A small image FSQ autoencoder, trained from scratch: encoder arch inception.
Rows from block 15 of the encoder, named by matrix and row number. Each number is 50 + 12 x the weight over its row's rms, rounded and kept within 0 to 99. All counts start at 0. After the name is the row's rms in percent of the matrix's.
# b10: branch 1 pointwise conv (encoder.blocks.15.b1.0.weight, 96x384x1x1), inputs 43-85
b10.43 088:67 44 78 67 39 88 58 66 41 38 46 41 56 62 61 58 54 43 37 72 91 28 29 45 35 48 58 53 34 79 40 45 36 75 62 42 49 41 41 36 56 45 31
b10.44 098:36 56 68 33 31 47 45 88 49 47 27 50 54 54 89 89 53 46 45 51 71 53 39 51 71 56 53 50 52 65 30 70 46 47 68 24 41 29 52 55 44 50 50
b10.45 100:41 68 31 53 61 45 53 52 39 41 21 34 49 37 35 79 26 45 58 72 78 76 72 52 68 77 48 50 65 70 19 44 52 33 89 39 45 41 58 54 39 58 57
b10.46 103:59 32 38 21 41 62 27 37 41 61 54 56 61 60 24 43 55 52 54 34 62 55 61 53 42 64 43 47 45 36 61 50 36 28 73 73 65 35 48 36 24 57 57
b10.47 112:75 40 66 90 70 48 71 66 64 71 50 79 46 65 61 67 59 38 55 88 78 46 00 32 62 24 45 41 38 42 63 29 69 70 42 45 54 70 53 27 64 29 64
b10.48 093:57 28 46 49 16 68 19 27 58 35 56 71 37 37 31 40 61 42 30 50 45 26 39 63 54 84 51 65 26 41 36 79 61 68 50 46 50 44 55 51 58 89 52
b10.49 113:44 47 45 36 64 18 47 37 57 39 64 32 74 64 63 52 43 41 53 20 60 46 45 39 28 27 68 48 38 37 80 41 09 63 70 43 31 54 37 80 41 29 64
b10.50 109:58 39 44 74 21 42 52 43 47 45 50 56 33 57 49 55 55 61 61 52 36 58 46 46 65 54 52 17 35 30 70 92 84 51 29 66 65 49 55 39 59 75 48
b10.51 105:49 52 34 74 54 74 37 26 37 63 52 30 55 40 39 42 50 57 41 50 56 79 82 41 67 29 55 39 59 67 57 61 36 35 37 45 58 70 52 50 81 23 64
b10.52 103:43 29 37 59 46 62 72 46 23 75 20 32 56 34 44 45 38 38 78 43 35 66 94 51 67 46 22 71 66 29 23 64 63 36 33 55 60 45 43 40 32 52 39
b10.53 105:39 58 71 60 57 47 83 87 43 44 64 53 58 55 60 31 56 34 39 41 43 38 37 71 47 38 56 74 35 52 58 78 50 52 42 27 58 54 61 12 72 66 53
b10.54 097:91 62 40 51 48 93 64 37 22 53 56 38 66 53 11 37 48 52 56 63 67 47 77 35 28 41 41 44 48 33 58 37 51 56 69 61 76 21 27 49 38 53 34
b10.55 091:43 56 30 45 57 47 39 76 56 78 38 49 30 57 61 51 25 58 45 38 50 78 52 52 45 31 71 47 49 49 44 70 22 56 39 62 56 44 87 49 40 25 63
b10.56 096:81 43 54 99 41 67 50 87 41 45 59 65 49 69 35 28 36 49 44 85 62 32 29 53 45 91 52 56 21 85 67 54 29 84 41 47 40 49 51 64 48 84 18
b10.57 100:42 37 50 34 53 41 70 39 43 59 60 54 59 51 28 28 63 77 46 35 28 49 63 32 50 46 59 62 32 67 64 71 59 46 54 75 25 40 29 43 41 83 40
b10.58 095:36 48 69 42 42 59 53 74 47 36 74 57 53 77 70 56 44 60 59 61 59 35 65 45 53 49 69 57 43 73 55 50 72 41 61 50 45 57 30 39 12 42 36
b10.59 103:52 32 87 53 39 38 43 68 32 67 76 78 56 53 75 54 47 63 65 51 24 41 44 34 35 86 47 91 38 67 48 66 48 69 36 53 43 53 37 39 67 37 46
b10.60 087:38 75 62 33 65 40 34 67 63 32 49 34 46 84 77 64 29 44 49 37 82 30 49 66 51 29 29 57 57 62 57 42 55 54 68 62 46 37 30 39 35 49 53
b10.61 099:37 29 93 34 47 64 60 40 33 46 32 40 61 70 52 73 57 41 65 22 79 47 46 46 34 59 48 43 60 25 52 29 52 33 62 49 61 47 57 46 30 42 56
b10.62 101:78 51 68 44 55 53 31 39 49 35 38 80 18 61 59 24 31 30 69 62 58 67 05 54 40 78 65 61 48 63 82 46 32 56 60 75 55 65 66 64 52 38 38
b10.63 107:26 03 33 49 36 66 47 50 44 41 57 76 54 76 40 66 46 52 44 52 57 43 37 56 72 80 38 32 37 21 51 46 39 59 30 44 61 34 16 40 64 60 56
b10.64 105:33 54 46 58 44 58 58 20 61 56 52 52 56 77 51 44 43 57 63 30 37 49 53 45 66 53 66 63 45 49 44 22 31 52 55 53 65 83 55 46 45 40 41
b10.65 090:37 69 42 64 58 58 36 33 36 30 37 33 45 67 49 62 77 39 36 33 33 45 74 65 58 34 46 51 31 48 43 67 49 35 79 47 37 54 36 40 17 59 89
b10.66 107:25 52 45 19 35 29 35 55 65 44 50 42 74 73 31 41 39 69 49 21 36 45 99 35 53 39 83 23 47 32 34 25 31 60 68 87 48 43 50 99 32 64 43
b10.67 112:42 45 44 33 53 66 67 40 39 54 45 73 43 72 43 45 68 43 63 58 36 52 32 46 74 52 46 59 40 38 21 76 42 54 43 36 42 56 59 49 68 39 59
b10.68 100:43 44 38 43 44 48 49 42 70 52 42 32 49 32 47 54 50 36 28 68 66 53 67 72 27 66 49 33 48 29 71 71 42 38 73 38 32 63 99 53 40 60 56
b10.69 097:53 60 33 53 65 35 39 50 58 67 45 60 20 66 37 38 35 72 36 40 39 56 26 42 61 35 67 42 03 35 59 37 44 38 36 57 59 53 64 60 88 34 86
b10.70 108:58 39 31 53 53 20 20 69 36 54 70 48 50 52 75 70 45 77 70 79 35 87 27 49 65 38 58 13 56 78 26 60 54 21 29 85 44 51 32 31 37 80 56
b10.71 105:59 35 37 73 18 79 59 41 56 35 33 48 52 56 53 33 54 72 85 88 47 78 42 35 65 34 19 39 38 48 71 74 67 40 31 61 39 47 40 41 49 42 34
b10.72 098:50 46 57 31 66 30 60 55 54 23 57 51 38 36 65 50 32 55 58 54 60 37 34 43 66 72 37 53 28 63 87 45 48 47 39 36 48 65 41 71 66 92 31
b10.73 110:59 52 44 26 60 68 46 37 41 66 64 47 34 53 66 50 58 50 43 50 64 53 12 32 99 57 45 36 55 29 43 46 86 53 28 54 66 41 80 56 51 39 62
b10.74 095:57 57 27 76 60 99 62 69 23 40 17 49 61 43 40 39 58 31 58 99 73 68 25 43 35 48 62 43 26 51 64 56 35 60 58 57 37 19 37 50 46 35 67
b10.75 096:38 51 60 50 55 45 48 70 47 49 72 22 35 44 32 65 59 43 54 41 46 55 21 49 37 33 59 49 32 51 31 68 42 95 53 59 57 38 23 62 32 80 44