A small image FSQ autoencoder, trained from scratch.
Model: 3.76M parameters, 64-pixel images, encoder arch inception, encoder norm batchnorm, decoder norm groupnorm, decoder activation relu.
Data: trained on Sentinel-2 satellite tiles (TerraMesh), 7.7 epochs.
Rows from block 7 of the encoder of a small image FSQ autoencoder, named by matrix and row number. Rows with one number belong to one channel. Each number is 128 + 24 x the weight over its row's rms, rounded and kept within 0 to 255. All counts start at 0. Numbers have three digits each. After the name is the row's rms in percent of the matrix's.
Before each channel's rows are labels from the 100 images, of 14976, where the channel reaches its highest value: "place" is the part of the image that holds the peak. Only what is clearly more common there than usual is listed. The data: Sentinel-2 satellite tiles (TerraMesh). In brackets: how many of the 100.
# r30: branch 2 reduce pointwise conv (encoder.blocks.7.r3.0.weight, 48x192x1x1), inputs 0-95
# b30: branch 2 3x3 conv (encoder.blocks.7.b3.0.weight, 72x48x3x3, transposed, each kernel summed), outputs 0-71

place: top right (31)
r30.23 112:130161121095136101149129159140161131141132159130117126138122131152142142123125074105133133079066144110110133143107097118150143099132155151118128128113112137110219123172132132102169155094096126184113136120115084165088143157124109124103101110118128148090101129066138122139139121133122104124
b30.23 096:140117151098145127147126113114146092114119082135134140124191111087151131181140140159154119131114140139131117119102094134146079108128130093158148165104138123091128104130152130134095097092160124101154096119080135102149

place: top right (67)
r30.19 102:112117118090121137118194147169137101112144163172069177135135149125081098140072120101163156135165154118169122117111104153111173134167127110140115168129142140118131144132105147103123085121128137067138128144149118073131145086143120132124150131085118147115142107146093104125121131100135130170
b30.19 112:144114125132149114113152119139092136153141128100146106176092094109137148135126130078099088158121126084142148138135126142081111102079133118106118138173106159176136150115122109071163096131136149160118144133147123137131

place: centre (98)
r30.46 090:125101125149131127124127096107120172147116139126173117113174156142123130155088114169098149117139120113136164128166135160182144166144131082110115143104133126136125093116132126158116109127106101108117150136147148097150134123128088143126146091129105151126159157135127127120150145067188128089
b30.46 093:104109139121130061141094132093154143107160126128118134086155156171177126088119127146147158131148147121105128119129120134144154144126131168101123179134157129123177097182149132153130146126105137144161097153138142123129

place: top left (55)
r30.31 100:144139118142153082114117135134165112101160097096180185103143126169134102097144126183107094165121084076126112135165104120141134154126127098171075128150129111136163109137166123122155102127126144138124155103118139126124146130103133147110123154121142168127124107110128064150100144109100097113
b30.31 104:138155142089114156120145106122144162113073138101115183084122109134129118094119127159168132136133141141095128110132093118107135126102101142118118130093131120112113142126109143173134168143059116096143147145142083156115

place: centre (99)
r30.37 095:103166141138125146151075128131143085164095108145156126194164113154105143089109121137143134121160176096116107174130079146097128122141102129146168153146120133120085140114101165097132146138149090097087100124103130127145120101147170106111161172170138158125170142133151147112138168151142148145
b30.37 091:140135136085129127106117135111100117143117125118141116166128104157116185133146090096142130146136160148145149117106095111120172113165105135135100155110141121100115113134148137163071111170149153118150112144120071106177

place: middle right (51)
r30.35 091:083095120108097107145163082167117129110117104146142145134106101075098177152132106112143115116136130171133093116114109104130143104120107192114194092101129148158146099104145140151125127137133151181168107103110102143083128117114153131112156160127137087160125112112155111132094129119162122085
b30.35 096:135143081107096161139141154131099095117140125105142129139107149129124129100137096104123120152102105136107129122075146082161114114105174094122097114111094122140108122095150092116110100163103113110094128117124184113086

place: centre (92)
r30.21 103:137146156112090137122125159133096173161117094129138128126183112107096115112149114110131131131148165141190110152075108145103119129120127128165143097152111162096146110176141131124146118111138113130146143070094134140175156126174117117157095139114112173115111106140132100099139128109124147114
b30.21 105:127118143105159124083108113103126153149115156127101115146117141133134102117167138161148135074131166159161122127145137120150126175142146160154137133137190213114126129115106127116134140102140130128130090135159138136160

place: top right (88)
r30.28 101:177141132129115156139107164129113085129099135167151169109137137140121094123131117128109095170104114105136129114116132166115141132115109097109114113116132116134169173090157097102162150128146153166092108144115136121143139150120124169122162137113179104152153145155129175106108088150138091161
b30.28 080:120100117106147124118167092091065112150126117107111136092100106104101135121104088127120115137161164133122091120100150137089108122113140136179117122103172128127119137117094148160113124102123091082129112123101095135158

place: centre (98)
r30.16 098:139122160148141177181128126163164144108119173138144098133132158128140138136140107140117141154084155140148123127150160132135113168157143170131147116134125155171106094111184102163106144134135111123147108118167164123171174150115142115114174107172109098115120148157167103116130125151142116128
b30.16 107:142097126147089101076090144134152127111128162144132109158125166150146099102142161151107111098136136143142116127154125163101151134127125108164127108098148167156150147164098160152120182130128131153175097120139151151114

place: middle right (28)
r30.9 109:099135116135121125109148120126100126120131140135146066073140124118130122143077122152093113115143125135124108104155090107134084132160100116139158183094117115124133111140140138142137108134123127170086104126158147138140145117137161118108107141170089145149102146127114161100132128083108091123
b30.9 106:078150119099106123130143124130118127135137138157156145106140172081133098142135085117160140122115165104092158126139115109109134125092164133147124133143190134110140077179112124129070132158121133101139134127113157132153

place: top left (91)
r30.8 105:145130095131136143108164068103134130114128140127136189147120099098129119124145177125097101123137108136108155124159157099172095104112098095178147116112154112119155108099142115103109137111149123107143130160100104122108099170114150146158111102079150129118147150104135123134136094175169135123
b30.8 102:174161121136140142132138145145135095129187129105107103114135144153168139137105117098142131130164127156105109098139152128120138082162131120177158106113187095135107109112153148173111162152123098130162123129122107103123