From a checkpoint of a small image FSQ autoencoder.
Model: 3.76M parameters, 64-pixel images, encoder norm batchnorm, encoder activation mish, encoder depths [6, 6, 6], encoder widths [96, 192, 384], decoder norm groupnorm, decoder activation relu, decoder widths [32, 32, 64, 128].
Training: 2900 steps, batches of 96.
Data: trained on Sentinel-2 satellite tiles (TerraMesh), 36250 training examples, 7.7 epochs.
Rows from block 5 of the decoder of a small image FSQ autoencoder, named by matrix and row number. Rows with one number belong to one channel. Each number is 500 + 25 x the weight over its row's rms, rounded and kept within 0 to 999. All counts start at 0. Numbers have three digits each. After the name is the row's rms in percent of the matrix's.
Before each channel's rows are labels from the 100 images, of 14976, where the channel reaches its highest value: "peak at" is the part of the image that holds the peak. Only what is clearly more common there than usual is listed. The data: Sentinel-2 satellite tiles (TerraMesh). In brackets: how many of the 100.
# convs0: first 3x3 conv (decoder.decb.1.1.convs.0.weight, 32x32x3x3, standardized in use, each kernel summed), inputs 0-31
# convs1: second 3x3 conv (decoder.decb.1.1.convs.1.weight, 32x32x3x3, standardized in use, transposed, each kernel summed), outputs 0-31

peak at: bottom right (66); bottom left (34)
convs0.19 100:523473485497500564480499482502448475519514505519511491435511513484490458488504464488526502506484
convs1.19 094:539495478537500471470459526520524525503485494449474501520518490466504535470468528516496525492525

peak at: middle right (65)
convs0.28 094:543520464478517481503517497511504489500494550524499460495465478487507466542520473512473547477516
convs1.28 093:480497447499522469460490524504503475462474508490482531462492493504544515512521505515561503520485

peak at: bottom right (42); middle right (35)
convs0.17 104:516475537490496505486507491500484466516505540537483480484491504519517460559502488481466547456492
convs1.17 111:491503449488515464491491515543505488512500475516457499470487508477508545512513540515542522489545

peak at: middle left (43); top left (34)
convs0.20 083:496527517489484539412493464524488498489492478523457520538493526514494476501501504500486501526503
convs1.20 102:530503519487495503502565495471493517561490486497508520496516497510471469485480489518486529438522

peak at: top left (97)
convs0.24 106:466495502471492519524556491474493526552473491544487500511491506518461504526494515475488488448489
convs1.24 076:509491526502477552515481538493503477484533526448515476466520477527489516458487496533492468518490

peak at: middle right (59)
convs0.3 066:506521492510502460460475500530460512519496506523509513507512553481477525528544526440506497492497
convs1.3 099:482470525529532515557495483500490507512504523486558483501453507501529472507539468512470505519501

peak at: middle right (57)
convs0.8 096:491500495546498509468489515460512470490496530453500456453485496513480497547496513541486504485532
convs1.8 096:502488494519509466525508442508480500486506513525504535567515485493462477540490499465502474480480

peak at: bottom left (58)
convs0.18 083:483512510471539486474496475511517508518488516498535494555478441529524464519474526491474525485496
convs1.18 115:510510530481449527517516493492464520483516517529505491444494545460532494490520478517521533498519

peak at: bottom right (32); middle right (30)
convs0.30 127:490505520491479492459507474530494474501501477513481516489497527434459549510495507514482501554472
convs1.30 091:491513512466481527513552521488496482470568521504508497503502471520496525470509463479497498449505

peak at: middle right (51); top right (32)
convs0.9 115:492509511525519505514499499499510479457508548541476493499515482515513531469515513512506550430475
convs1.9 086:531524501460474439467479502504509520508560502498485493491486496497508484558528509478527515487492

peak at: middle left (27)
convs0.0 114:502494530502472477499535464521498539459513524453524466498501534497486505493511522459488515451482
convs1.0 092:481514449457515498490498522499507519531543566515489510521468517498481529511476509502517492544502

peak at: middle right (62)
convs0.6 123:502490516508489489437501500503476527506502473513516471524480486481477515464499473523499526563550
convs1.6 106:477489490466498499537567504498534471494509510504495533498484541441476472521489522487519491486483

peak at: middle right (65)
convs0.23 093:485508497487514472432462514513499488507492463513473487527520517505484501525485475507574475508494
convs1.23 089:496456556531519502484528486505469493520499484501543530534476515500512439482479507503464496504511

peak at: middle right (66)
convs0.1 106:523523523498518485482461514497506495559422482491480480522484497503511481512525495516520501534533
convs1.1 121:488485520486492508493533464507513479467586457495513504498505511495500509504519500480480495447469

peak at: top left (38); middle left (30)
convs0.26 121:456444550502503486519531521495446546509531526487533502493493494487505522510507508479508477499479
convs1.26 089:518508469472495515509468493505512486521432541530480492507517522514453498501501515531466504548504

peak at: bottom left (46); middle left (27)
convs0.22 119:532511504516478548515497466529511497482461521490480518513532469532473483495497472497445515545507
convs1.22 095:494513498500487500449502498430510513534482469494496495492464522503507508481468524537537476461524

peak at: middle right (56); top right (36)
convs0.31 118:497535471567510455511517511482464464502485476485499489484532491506519490479477504510491550524522
convs1.31 102:441465488521556463506510521531486484517507517502476483483481496534537497508523487477498519504544

peak at: middle left (36)
convs0.25 095:495509464503492523461517518496505482503536509487500535522521496464436553475534511480490488467504
convs1.25 084:508506503474480545508507509491504562475505496473534496475531525473464466509481494522502451502462

peak at: bottom left (61)
convs0.2 111:506538466510503500528528466527500469527502496489478518546484565499530482486479467497525510506473
convs1.2 109:499476512491500521476449536502515544499515473462524472484515469509551545506497506461494486515509

peak at: top left (47); bottom left (30)
convs0.4 077:503490477447492504476517509496483534529528484509530497506532554517456511510509454481501521457502
convs1.4 101:491498514516459512508522472538488473457505459498530523465550479516471497519517500483494533507458

peak at: middle right (60)
convs0.15 091:500470520487455494469468489493508503517517541533514484497509526445478525525551503493511525487538
convs1.15 121:515506508505510477509470466532503476499528534562463515517471507512508508511488519529520518463448

peak at: middle right (45); top right (29)
convs0.21 113:497462499518497486465468493507543514469471487485515467522523464516512536556493472466478519505495
convs1.21 098:483501488554483477525501468476466513529495546525493541505519505497503467458506472486523540519507